Weights of a small image VAE: decoder norm groupnorm, 7200 steps.
Rows from block 5 of the encoder, named by matrix and row number. Rows with one number belong to one neuron. Each number is 128 + 32 x the weight over its row's rms, rounded and kept within 0 to 255. All counts start at 0. Numbers have three digits each. After the name is the row's rms in percent of the matrix's.
# fc1: MLP up (encoder.blocks.5.mlp.fc1.weight, 768x192), inputs 96-191
# fc2: MLP down (encoder.blocks.5.mlp.fc2.weight, 192x768, transposed), outputs 96-191
fc1.751 089:078144144134107122082151096153102144100129165114076170147158087140138115117144135169195050139148145109156104185202082080138136148113175133106139085098129138136139161170125135074101169116201137105130072126137125094136153118166119190134102153104111105088173134078107153135100131133129125112
fc2.751 081:184116126129161134088133161110168078117110106123133107120061171169124182134142139117095128105132147127162126092138211131110113150174098157156132118114136121124159079098121114095154071145099074178152175115124123098102104118096143135140182108095196153148169114107116159118151114125144123149
fc1.752 082:110155118168130155108136076151171152233147207117150096134067084171158160106133131155160084102133128127132154135120140161106152115135081111098109099144107163100158111128096103088087132031111093139134169172058171116136137105131091157083177186226145161117101119139121109104068121151149148146
fc2.752 080:156128124105138100105139167083091132120136130191163130095122114158164113169086132141057129111124125090119121138129183115201135184113097071082164112078156097124138179110186124149172099125176103068129150093127113143086088125173136140099105095123174146165079084106170181127180098142147132063
fc1.753 089:068151116076106109042138127103104201214120141170135171099071123080115144092144084141128119108092116166151163144087132144129089156052110146106079079093179106045133072144098128134127134164143155137131149103098107143164101071143127126111081167172115131139110107080141090181147055123086127130
fc2.753 108:180146145151225127163118153106140143116111151152133102124163124141133135147114110143156128157085066140142152148147123129151174063100096114082106127076133126132153134168151176138162115116113077170139153140126144127043144124130135147031144157167078103164177104137118097106102015137061136129
fc1.754 124:119166123103090111149124101096111119122213129104199114178128163095080129090100089139116154092100081143114153074110101125056105133151136120146134139126143109131150142110097118108148144167115159133119061046112112139080104164164122096135171173119139160189054084117131100198164078168103150151
fc2.754 108:111116105071172140145118152133051119101132094090152054161153146133171133068173128109166121170154112129163075136094076138085117148150129100122111129112114099082150083146103149072110078142089103171113115133105117163163129167080172147143132162085110102078150138120087079173063159145137153123
fc1.755 098:152160064240128147143160112182117148140104143070156114139152107146074174191124120169162150098101115115191118142115176150163116121077200137110132123155121071134139119120148131108154154152109116137160174116124129151158148140097168143105127060114181094131094085127116183118126163065169129094
fc2.755 092:109131148152167088098102133116095111114163142127087183119090126158142119067124084126117139166150094166104109097129138112178166151090081195143096138149161097153118149109131153120130091125156100099128075173167094085128172132148106148183155200133128149142120146129113119095158175142089095099
fc1.756 093:147116128098124155172099110121114131130157141147113130163144173148175142160157115126124130145126107109115119110093103175103131170137128089210165129116080156125148164113129119098129183139123163133145050067173124142118126175228214030102122130149122112119087167151105106218137129097174139143
fc2.756 102:106153104101195151121110080177121134137121181152105131152146118148152179107132117166092120109126195135165156114131136116134104092126122125075027129097157190150100144118135122084123144158115077141138128103096139106079113128071147151209059137189091077139162122119136144110146172156166159150
fc1.757 119:160125140154082152158154108125119096094063068130133103131110122083105134134119152084125030157151140186147128094114127118171113127105171193108134165126132097135125131102137073097108155187091066158171178114171116159110163150145158092114161116078082157167162109133072130096126105170073122127
fc2.757 100:137129057110152132098107155143100109125120142116144108140132124186129134148150138164102132115144163124058128127124157135096121128202127080113087129157175144120072160124145101111170091139154117074133112143071098094081076100083119099132091198125130168077175123128078115123104232162136178171
fc1.758 070:118106176121089115099145135132056148107113131192082086094082102114083105077208186153073018111187083134104105142159148151104182098124108146104131157106129150127124162104172155119168115127132196102122111056042111166156091070121124129129064157179184095131130158160161152172116116149146189175
fc2.758 076:117123120077113119097110156166117170110127154119176115164146130138151118072077163122136135141131158123096139095144149148121069101139195102127082138185150095111201126118107116089148091116126111185130152115135143097116151187103193127056182070120129112121108100114150161156097064083070169149
fc1.759 103:165101140149116108086132159101112109164139167129150166151116135143160137105094153198085072136144062122129145075216137112148098180136177107155126123168084186157138141079192152190146119157137105162150144115231101187159102108145153082077118129107113149117084115112106132188118063164103166171
fc2.759 115:082145135057120149153059111098091160099136179153083140184150157072182169152159100163164119136095062113080124150115111117109170085080071109159093135084166172139089184117137141129138164172137145159127122120157143120150128155165127107079132075104090104133164143126160098150136042102124158099
fc1.760 070:142114171098115086121061101169098116161139080144107197107118108101157138130134073083165173104100134096182184111131149134138118206109070128119141103152094129140182108116160166123163134169135115090125127102120090076162108154152094145150109190179099095126122148089129101155085175077119140135
fc2.760 073:128144135078106132164143149173110079117169127111136182150088232187062111113126123084163124153131120111141080128167102139109108050181131144114114129158123163143160170096136120144126089106152162155135159131093136139142134116127183114030056161189135111174210124114118141088083118171130147148
fc1.761 092:189138061140101066091058133164182140112142094130176097178091086078149101146100118132074162075058105131118145119144144131129141136143127170091125095077098196139160137124169121134132117187137108108136107090158142107170148119108125154121162176168107094167120108097188126152172080080159125094
fc2.761 130:086097134157121163116125110110128075173135105133185153133151138163071143123159133110125128156114132129156117131123128140072188147170209067196168132115153174160137088104165134131157126140158085137119126133113146080153129085141162163055131135177173177071116104134132099189123114066103131128
fc1.762 091:118129084075179137072132136117114057222158119141134094134142091097135141108120139168132142121165146125096125142179076129141120145150096077144158172104130109070114186133049123181099131125145117135098191170145106149189125130127167152112124114097127143138114140153112156154130140165111133187
fc2.762 087:159129133133178126159113157132113163082146122079096166113141141157204132127101093130083114142196089127189127174120119119148122119096140119137086153154134013150134097178112145074145193119147123111163140071132086087081136152127141139195136182073142132144088146120173131139148070055093164136
fc1.763 085:202139123101119123100098100161113067231154074182044142134116131121139127128117112072154070151145102146108103126084178126149174081131113115135147140049091125110146103151157141132134123080108084086154046078118110084159133135116143076114072154139091160128135134101059137128124081134137103109
fc2.763 093:136145138082194126145119124148164173080135189141143123156092137148115104108071154135101136114153077107102167124123063136108111104060128013179029115073094151167189122100104128173144090150109143171156194106095102131084120151093162106088127093151118134113140131116107148061091181157104125089
fc1.764 103:115121127144075149163107136109147118138116200144114130175149142097167145129116119104166126101111097135155150133168152162128124084170176145130139074184116230159168112101173174205166154175140156102141153170100155112101119150098182101124092138170160138159134106189099153187157114129151122098
fc2.764 107:168163134139085146099141158168104163131137141122106157099152154185129155095171175087117102159138184138105173114098134143145105128030166156132143139081209079122154141130112143112145079105136075188148087118113093135152103086124148167112190117088105176112108172133113141098138068142114132102
fc1.765 098:132160184145114170165130107142169088155181141151120140124137173132114091101109126161102183133098064073110099132080080110095105157141125116118127097210135106138156093142112139173151136168127142084169096123142149165166160167096120133147086146215156111109148167132121118220109119138202163126
fc2.765 100:171079124121133157144106156133079141107122236144123204170127083119105186159117116066059145150102075111096119130121171125102138109144072182130071117109089198131159140092102051145165131112113093108132143129133096125078091113068159106122127180117082131135149124124123077120165087159115122069