{"horizontal_flip": true, "downsampling_factor": 8, "encoder_layer_scale_init": 0.01, "encoder_layers": 6, "latent_channels": 32, "decoder_norm": "groupnorm", "decoder_blocks_per_level": 2, "kl_weight": 0.01, "adamw_lr_other_params": 0.0018, "grad_clip": 1.0, "final_lr_fraction": 0, "adamw_weight_decay_other_params": 0.05}
Rows from block 3 of the encoder, named by matrix and row number. Each number is 128 + 32 x the weight over the matrix's rms, rounded and kept within 0 to 255. All counts start at 0. Numbers have three digits each.
# k: attention key (encoder.blocks.3.attn.k.weight, 96x192), inputs 96-191
k.0:156137114159163144093090138134108112095167133125145108110119095165154123119096065163121136145101108150147103116077144153129092128145116065156066117139154119085153126118138140141159157138157140069109185091143113143107136070118127130121081099139110102131101158115117104156121130082112079126
k.1:127148132129148158127085151141173114105155116112170122122117116146116125128132092165149146151137118128134103094092145140128116122132126094174119090094170097126182140183122127145123172168176137131138154079133151131135087103110167143144092127110100121117120101131149135159156089117078077127
k.2:136110090095137143133175176100056101136162119146193163109112085125109080145137160156166122179122147164112102168140124149143157125110104086130117104112151079119105159111148156137124090172135098086134136072147161145115141161145134116098146110117131153145177158111117148131136115151132083149
k.3:132144107109103165095119106128138124117118145158153161089140148122130072129132118087142139095149117101100083140084117174121145152133125135177155136126165115123208150134041152143156093120065129144155139142134147211217165123129130078142140123181139131163148130111133134096120161134123115145
k.4:085094100145108162186113101095086112129101088172198184136188130084068082110130098112105138130139161145198121117088094151165112121125138130135147124057144151143123165138145100181148156169120031154100000104174165181164136136119111163138121141199072139167136077146163118137092140116167162123
k.5:123144157152085126106140091114142086163126129116100092134157151117164151167096104101118117075076133109209112159153159184098160101149129129161130142182119155184164119099146109117137162113108196148149240133153085141126102171184099141110136183139132136170131098136096101105147103173178108150
k.6:155136112155187152122142161164090149145158099209154147119158132093120119094086126168107092102177108121132163122100115159184115105113170125164142166169149152120119180163125107121110181073089133118112061110169141126161137139107096120139156154144125086144145117089103125142123120114150148171
k.7:148120157178189148117053142124159158160136126134121143115106107112121140100184183101187179139147132126102136149185105143108083063080180104144120083156135149062164137167191136091082202131156146174134092148135078123126141126140209137143133122112134103069105125118147122196135113132072129158
k.8:136128132108127115136140096107151129148132110144132167086149082130117105125118105081140122141153122125144096144150145161121082147102097117114143174128126118103166116142138130133159185154128139107130110129112117149116205116142144132119105127125115102116135161183133140169134149120121134077
k.9:159184140123167125128154125154220121141162120132166137119136148161161178141155148110117125129131110167116162094073124147111174076118140118130143121127114158163148135125104130123134140188142113028132145167147081068137145084174113203123080136129104147087161140151186186097134116098155103180
k.10:124096101151077123116110130118158079120155109144141070111094117119116100137133134131118142102085079079088113215114140105130124109164103114096129122045159172205151115152102180168167120171089109178123124153126096158113120095148119110139060090158141121119183123152069139095186113120107166085
k.11:105116108076102113145036179105138129105152127110140080080131100159190117146115090177075161192177098053142136124113123127108121122120142073151120129142141190130084085092140158106089079128191114048118157155101152134134111111160157109106172151099170096111153167133170183136130115164074126093
k.12:075138110126141147115139134131109084123160079104144102124101120060086112161132166131097119126162096154051120153110132119123142141109148152160075125135130102100150157144142119153116087104084136132136138165161157189102171114122148094116138120071114124141183103126148131118154137073117093144
k.13:068184097145143096138197113167175165132078156089036129184147093158211094145103099133196119102131142098149156071153130150101065146099132131137151145111141143125142148168110106140153121140148098255089107196141118134202128128149091105145102100126133178071116150106167094156143118126129076125
k.14:136168183059104119156127137111117188128091134134188111135144181150124126157173159076152133106136187121133180095079152149125107159135108142107121116105111134158171087093151113165125221114069135108121156165122125193189110136081125107061172183119121137133191159140123073117150150074129134070
k.15:131154080157134137135066171135082093178162100109105112182150106108155149103133151155108117155181173105149099139105117093152116128196102180129127205095119224143138127136102155098082072095133109166155156113182115130139145083110154179136173153161144134139165111131101067139131079152174185137
k.16:184095174161191156161082135166121169065148098147141103137128108158146153126116110142155123181195117166155123165137125101110127098150163106157136086080068108106114123111167091127097088159126166112117163131170161099089131104106090078107158122111117132057135112142098151131107182068131137123
k.17:117105118129150113123142082144121136134120118114137137128135120119131129118111111124098126147167144090146152078125125113153115166134097127152120079139140155143111119148106120137157155103183166078173125117112122158125111092114081202114109171126120095089127112110130076144108155122127121157
k.18:084124080088132130148217126119146109140105133180087103138108146117117138135147153108112128123107116113085136172185140156127153154082135166147092101117074179171100127087121028202159188175088084129113178147183104101125101114135114166108139172091108146116148115108127124138090150124108132125
k.19:152070125154124191126130163155143154160117147175143105157149076096159160187132167121180106143118124147144109181143155110149134140113125158126160067135098176137095094127110089148147193092119206097198111134098141180087113125127147137150173098130133102157072152153116083137154137093068161145
k.20:035099095137094146109096118099103103136152099082118151110161037133136078135140067173152156130090137142179101148181139149105126069176151096128033072172138058132185157170170118151150138153198116177121099146167202145097145128160076166050105093133154108085134099142208069147094056079071121169
k.21:132095163160119080070191118144169098050124129145113173171133114187123146123165116108138108100055130116144093127095161127163083107099103094138127112197140112124061179149166146056134066110116194128138104151090178162125108150111156130167109105140141104129093114124091114133093229154101134162
k.22:106107071101115122111110073118193125142158153120113138151196179110122109161113150109074120080159165126118138192136132102110079157098081191101118097112144129130158186167085122084117121111133108121115107161126112165129111137125172167149117133102099136167162104084211140093103188115070151123
k.23:123127113139094134170156143165173145160173129153136142145127138124164139133146117116048131116116129184127136115106070120094115114131110068146165160112171133096139140093165105135127122198164159092153127142081102120117104121166132134197096218094115149116103151120109134113149089145164085107
k.24:153107167097085147087105151094149144180122150168123154057157148141152202124098097118091120119203120117216138029134098155103053173074116145094116126161151126180165102136043106131154144138181049111116072127159054161176089064108124095082091085095132124140109089107151155148122135125138157134
k.25:126122130128118118121123164157126115134157119168162092136067187172110070141119123136134088119181079141123102168139075157160150105116104093119165115160141124131151142115078175103127133105135126137136107117162064129182133136171136117090113084139138182137126163144165123113130134130114136156
k.26:096145125138143118153129152134122173162086130202121148163158112112136130120126104045102099091108192149104133084117099119123141171115172130132123070146117110130126144097172084140171100097125147116178120112160109164109121071153114116130111154142112119121126133144163068128091112072143074166
k.27:145133093129111185077132081162106165138118156167105084165150144152197149213097141100110141142130203085123088115149077089125110161161120059154138147159146104136127138149103130106168205130198102120126054110103091135180097115155091078104066108071171139092184130102134047058106138103112140135
k.28:119158095119128180112114166168111124117094125113101169124163068134194148123058122160105131093145073128157087175191150138163100132119138153154170106167129118090038180117158156170113097122137062148161089144171020158141070074158085118125096101176139112181100172087085151185102118092122123162
k.29:151115176084159116129048135116096137129134128119102129164098144116101179163137125152169168070086126114122125143150091084106067050126110145146150126109148122055140107116234105115146139131114146203143123209130095117103072162161135118098073182074138133141091145151103107142176108176136122111
k.30:097089135110130204111097158116147112182183137039148144142184183106101113170129170116215119123164175174109065204099129153084162060119101203138159058114149184151116148121130083137081178166112160161192100153118126085152150140161113087105139134094136134086091097106128125144109140180121141168
k.31:095138136196114055147153152141149095188116115112173191137053116115132086130149168137109119147133166162112161062073167117110150122120141115094130169129146111070185163098162168158114135176224097094097096073140118080092149107113105157082110133107116123108145144130145096145150126113174136100
k.32:128124099123211097082138109114108071190142113141143101113104117090120122145155113164146102153103108072157108133153118161129094150144119128159097108183121131125158119126138138148182152082115137137146135152139112094110136146120147189081082169171141115167138128121137098145171143081094066102
k.33:077157143127101131150138108126144136110137134101082138152108143144159104125109127146136142155132146123160101153096124093113118154120149123117117164146095133161168160145128114134137115144111107120102167125110125145127093185145091128117145138075126122145127113115089155124121148132096155139
k.34:130143089156112124151185125141071132130171164129122066160107117126144136097132160126115107125149128108125148126090127147164147177123142115100123131126132118093126108057128086159160101124143158146167170114125139109164135112176138105123133069155119172035116104148170138093118132126158142146
k.35:128105172135130118171105156097156066174164074115124160106109141126144127121082142100128099102139151147121115098123146076170177127099127199117145122105095094149145143126114120136114150126055139129055092125169121089116120155125066076175187101148076151151159024118107156122176111081176158134
k.36:161160175158039116179133118147122088159136143127131145154098112130093055143159142143157156092045094154127152122066189163158140141100159087164130196122091129171104115068089136150160147138126170168111133094155164100144075191100101105173143119143109121182152141120132172140179060160165083098
k.37:164116151150152196135137129116125160165161105116172135086125156109145107154010161160123098144136159209070140080130147197195180062113106168115168142139116104093131129133114091143161167097135126195096186148089097124110167098128165104131155132089125148129091141099120097111101147121106105167
k.38:189150095156175154151128115106200068139104155059125155158082127125162109100139092122196100064128202152121077125132210130162197132154101118166137174116156146060102133167129166096079125142113167083140144056068204139102104164151108104144151100089114140181082133155140145099133130159112141154
k.39:127129114116154130109124113083071114127113166112130168101127096082107166174065139138107108191129152119129171107163167140087126106158104158136164116120150121141093104173076145085113190110115161114174129177138123153118137131073147136094083083114109142150133144131115056130100146157075149086
k.40:089164122123180104158130112125178136142140116119124095103107089134138182080122161051112148084045156124096096167094156141167157138161093138140142152142138151089135126138189081054124118110147209185091212110141122073104120146135156177192172048076128125135150158111129081183082118155153130130
k.41:146108131085087114121097194073137103194184116152125110088104074082114083153153117107147154059097136129127110103131119113089095131138111136087110154138146156175120122139188088137170154128174106055080124134161091145137085129098127200119116074100106142084089128082100120142133160111108114164
k.42:082165115165136161129155100167114133084163138125117164147112114144093154112092154151127146091117107170121104103129079157136105153141138133133125111079179155106083167128105129155116130186115138138081140169165084117119126165156098093141164160140113143104099114144192170157130116130082095102
k.43:133145148154143148124110142163075114116094166123143094178121131138079096119178121163081098103204074126140115100149129060132181051127091110101159156148131105127104187136123154130083134111178122123153112095161093171110107085172160141135122152149120166106154092148126041113126086186131182145
k.44:108112170106108105165164125088192125057135129148139177123147076146088119132079077059137147163158090099156086149130121143135087097167135145092139046133063159085162109127113057089122145081151106063152156067107153180159124108191082082145141122120116107105108117140074154138128197143135185099
k.45:122127149154159149105142137155133086173131132109132073122183152171178146163086135166125127090145196108183139108060131101141162244106118147190150124140096159196120097116122150139175148144132122169128165090142075134115148141145108158153154204138128110127094087121120095117084105174087161139
k.46:027122129144151146140101149150125067145103146137109200111124101103123172094144118159141106099111130235168115146227168112168106113088149155123117063144153185114091169126198120142088081115097152086105096121120163121173096152114160117184145127128156120144107118147178147115108087155117033092
k.47:122160186149048104149069079186135130092140127136194143131142164125138109131135170173105145072109064157113174102083170127191170134148137109125104129150083104208141097146188126162132074081148176071110168123112097126150090154150105079099158131156123091164126120113095117108116134187117105153
k.48:164116074166126145149144071159129132164143136126127107108134106145130117128157147125145125145130145169079139141150098142140096140168099095116105116118143106063139097126101121153139146139087118139143102162137070182115131088150131117115154078173120150117083156117139168121127146141110122124
k.49:116165119116152057150109168179156132091127108116109164128109132150099168125130110118154101107162135166101103103077144128110165122160119131075155131131142101094155125116153176169127179121121163120087118137156125108099141058101127063167197138130107143149146128099137178106151108119142067174
k.50:110143161120091148117097118122113121070137125133145153134100102129134122147105133127163112161125141153140123159095143150115114168094105136127130115149088159101067159123065114125146161099142150122128236072069147160134079165129134104134099132097130150105163138119121093161143169109186193115
k.51:105168119100178077145247202121145137111067118120131153113152164123128127084203089146200128133114122148153136177178188140120187084132135085114188131158145175098146104084235150129098147081187150157086078171110139068139138223068135105122142167096108170067211074084082097103094152155058111154
k.52:185115101107125137149116122202171120191208118078112000120120176106173101120083126158072123137119097076016185090098161203118127160161093103165062219154130123156144137158062148110141156091105102126098134205087168119140118107030147153052131098104154138070082124110149156137143161170094125067
k.53:115160175138138104139165142143000086038072119085094100165156118151158180092130098091175125142076105155150134192158156126081153173110093118108122178121095125180120163137108139193140119105127077113093194094117105180091118150102120116117091118118138196137161148148121117143111119011130114118
k.54:151146136117165120140183123105129107123150074110140195205126128135187149174158137153233133185101142167223098118118112159126176125152106171121192089121155155090129128137114168142161075115120147148056128105098178127036130117072112064109111141055100171157158093134111109119125086113076058095
k.55:159113126122111072108058151109109172161149140135097140139111162174107138128138101161095138172073145110121156127093154149131130143076103092152028110087170196121068159142198157093114086126171137097109124111173155121081139146065158144121148203038113125107136074147095135110144149184114162122
k.56:048096150116047135119149162103136114184069116168137170120121114123123151158156034083130103141208124099089171076123070176122075118110166092152109085122158153149112119151048158137138159117154125100158100170117149145073106098119176104145105098112175047104131130110112179103150180101138129114
k.57:118107163112087128153106116104142166168217110119131146145153077088159143147157103106086134153117139118166131151127100189123070123138136125133106178147149115158175100105158146111167155132142125137130154126173117134142117127115098167164108136109161132150100109089107112135132133121147099119
k.58:149103052148113128165150132150090107091142099130132105114105079103135150138172140188082141169151101108098165132111133079098100132027109101142143173092154094119171098138164164134154114151189088167092085106122178129163060162052114101178131094126100161186106141121138081128133145162131148081
k.59:125150084099135120139088158178127112141118133165171068113149149103127124100142161144174152160120149117050149205116130152066139127132095126130116128139108106070133118147062136148113153113146104090129131124122135091146173218133163148158104082147132103089139148137141125090143160212028174131
k.60:151141158071082106172101089134062143145116154096128108112136098092110137146106103134169142056120088099142096114096113160172143095110130100144125086137095164163088134112133144186133133120106169026175122171124105166136126134189155123074132157152091180176176252093121161066156162110095123118
k.61:131095119125054180122180169152149136166151120133119140067166168184215123138095142115147090126156145157137100166142137098171097145160101085130073098136120171149086161110156116145136127117153186083115112081149124111171128162183171077130087126124170138158128155158103146120133103180081158154
k.62:077112130191098130166139160085113096082168153111107145144133132079141123105102135102143151168169098112095133158085098161171076127146108070220106033103159105106051166145114140136180097133081038120115233106171162131104164168191131199197196118137104133154140089149073133077123100194196150154
k.63:132128132103112113119094092093091172082118173143154150129160152156135135078141120146078148104103099174073182108120166150175190132110210133129115163135164130129084091129067142148100141080103161118112141134159200131139163099139142201173194159107088163170231123195146099072105133055078120185
k.64:181104145136082129109155122126097142114061110126121172147111103123114154112091060143111097127152131114178185071130102113129092128060128206156153135146121157154113140115114103119143175132129127110123146111108171183074074139108076196107087090147151078127101120115198140137165162105163098108
k.65:066096102094107086066128149103094114255144123145156110122152116095093099129153104140113090157082171148163141132180158169074108197172061047146131072107128193147140129143051143120126220158141106069122122121159124149117117083087137122063049127148139137071177151148083081117088072139111098170
k.66:107150128086143127167159179133108152190158116161123058196125148095122169137131161152138104125114106129169071182104156140120176132117124125146158169125110123102102120119147105183158134122109135128118124144202057113127113130164179154099172161116101155173146104120114145129060120120134106096
k.67:101155148140042150108072194127165148119180164146161143106143119219146160170121125106089136185141111098077145109095136199104125098155103151148175134131117107135103126105106170085133189102095164078180147144072056144112134119123100105137162133129131091123130142132058082128103102138117130107
k.68:114139127087149173115118162183163103121120142087060139123180168151159085123133140142052132092187166090120153135160113130153116128091096096135142122129150133111093128191096120121101138092147091114141074090102092160126126125150069151141129141103084097089141147095108109120126144159097115107
k.69:103179088109111157130076140084156172170150158149188094138077111181184148114167173076129119101132114075114128099119179127171130156155182154116135099123176104091121108078118080104142087083134131180140199141195075115122110118112117104093209168115149135126110120114165051138097096160144104148
k.70:162072151143135139150101040167128108203103113084095110117137108101155187152135193156080113185085055114135141159168163133136172101018124171126146172101142085071183152094117179172117174134071149118121117086141112177103155140163147083180180125086150118087088151140155134156115113104123113175
k.71:062124177105136115142152126092157098112168154037145110194085104118121173091152169118093124120179074073114087071105101157146151132159075108151135214123098122176147103150082168143119099157119064113151204160117095123106147184067114142161068139101136174161153135184069120132100116167185140095
k.72:077168160130114083097114119143158129157127127150102139171138111105171099127121193089086154103102164149117137124126148150116131125178124113143138101168121163143114118145137084149131154126107077063114139191089158107139097089135108145115135205084112129162117115101089144120128120107147154163
k.73:157094123118177123111123134091049161147141127127107091128093135152119183122122115166150159065131084129211169099158139162075133089138172168146178139145129141100142146171089130093111200142115164151100117089095151140118061158077142146137105093100141105134146121151207175114123162140147133131
k.74:115156132123126101130139078163143106152095143124128128133114089164153113117087155105108109152170124126129118124068106135134151116121138107169114168131120098131162133060140156146109125106096165198079119165147094113139116132145157104117135095168094175177118079105106094147152108138153111111
k.75:160155125146096105147117179125123125112138150118109155067135124151187117083167175105132123131070145152083198123158130101195127091169095110104065145128142098093068150118181150078120064144150110130114119124135152168147120128150124137113104120136129136139124091120072168130067132153144085133
k.76:128062123187177129100097091143148148089134134117140123101113145104149124161111128120173131176136121153122134182174117094114115085147061110128136163137190153161168130158111154055122120127133110134130143186081179214138100158117166161190110152103133154055068154129153140137156116146160150155
k.77:108150168125093114097090102141078146059081131092111105104120104147149170138109094094124148126078142091203097102212088186119123123069146156148187208131183143054208130118177124135115132163159114133117079209154207084162123129098129152093099119192146101107122160162114143120139139119137064110
k.78:113140142162198117112159130133149184115115146099137132094121143179095088124140130164104141138070137095154135119105183113087147102128124086137124123148080129198146157143178095163091146140144177067139181131182132079191142152120175156121172190088152160140133118103050127127110169128095146120
k.79:134150137111141160166179153167119089109180094060069038207165128119155181138087122131074129110140051131076107138111122142139156100113112119175092205125155144131162139158095145100110134093080050060125126077128076103170136183103179135173119134128124179205111136097120194146133084118172028208
k.80:152105131118084127132148120126091130104108115132143125159108132122089138143133147093144115126137161111108135124138132154116088110091183169093197111117104113131122114109100119125125163151063104135116172170155119137077125109094132082158160067146131108127106116149171151143142129074166148135
k.81:100130190119126068136180172108093138147096132152146157151163123075094118116120117137135164146151168147148142083126141135108134109137117100169131114101135111102113128136161135097109238163128129062135114128133180128126144143091144167135099103106132118133128182128184128133120150167112194108
k.82:098116131152174160111159100119134104131115143133088110076108189174188116064135109147129135090117156048211163165161150148141127133100133175112119130163084104147211120138183132119137070085184128205139088136124103147146125082161145157107074134138116141133133093130155111107134176178186131155
k.83:121168153141152128134120111166126128115125130182199119119141118150186145139129137214132127133148173080161098103100142176126113195117129127142112164086155101147074126159126147116175121152224180115140126113174071096098100179135122160146141118146117101121094136146104134146098131127126081121
k.84:079136145112155089137158152096102116138175116146140129156124162107127131091101086153172113119087143122140109144127142117121145153122103143102121111130121198132109095184151098071094112127181137116088179120171085132067081126106108135158152163163138125155123103131142091153175123106169087157
k.85:129082156183106182115116038124117139087148173131136199135070114093140157120160133106128153126147115078137156083083100033132118096115136164204143189129087101069118154079145111126195155161070234133163103104076120174102097153119166126125140133137142108157079079146102083121134104086171106125
k.86:157086150152098098163083102103111109126104090144078181094127091085101034141104050173133154127170172196181178136067123064170066165184099167166121123087164091161126124105146159177179172136148125126079127123196103158189135138148122136120160116101167120178122125103165131201140106116130123111
k.87:113125101112138166120126132154171110171124121127120112129146158139123098136158155126099105093141136139138125142111135143121192180175081104217130101134113154156175145079060086168106143109091160099156152158139120090182158146134112153124148075179116122142094159097083095141100096183145148110
k.88:107133120140112136144075090113134109111127158106134090119116145147147140118139133092174105112115094156079073167131164128159146176153100145125135144113111111153139128134103151146125063141135097140103179095188090122178146112138118129119200207159116102148105146129164145133129172093087134150
k.89:143166103139143130197101109159130101039143160118082134106133065168164127142123151132087145176169093134056110109134126117139166095106172066104186092119122105141101095102172112141104122107104103156152105206141087086077160090153159072190249081122122174104160105164144137127114152074147045113
k.90:160130131129134122115150141157070141099147138137145161133131088141204193091158118144121124136155126105204135121153136152133120115083098149156180132141064144149151153110063123122116169112099146153128107158120113137123097120153149096163084072139110097173149130121198132116074193115152164118
k.91:084105175148152161093090124127116114077088108147136103112170123164142103173157130116112169170137118135097087150140117121064152070147118065104139103154135127131100109151150179077143088125154091074105143154098168092107182126095153138161123094151088139122152143120137177118143090193123082139
k.92:107088075142080113127111110134046170189122142106131155169104094149103088110142133080170128193151151173146072077139153133142135141150074186125107116131154108136169189123129111073135147136159119106114133118090141172137142146131125120149117156133133098172138138116099148177082153118161152108
k.93:070070102123129123094149129069104127108122120098104136142104157137067105155116132166133169117167131140169106115110148171171135147174140153129144140134157075087115101114141185119134184163137159110145127122135156179132118126122105143162177111150110109210190126086175083131165119109102134183
k.94:192081122130181143106122086142093114162085145107082129149073161130131148120179167090087120188172086132130188137079149135105132152118150159131114106108134096163134133125096104137156139143081214137089105164151124102103130190062142107062133147107135083109019182088091171134147150017169140160
k.95:166125143118166151122143089118130142139150128165119115158100142101128123140165091087080159138127115146097164126114115100065126165089136064124109087136057116117108123137117170113106091087139124122139134092133129140066187129140119113162202128187135101117144189112035164114136123110109129107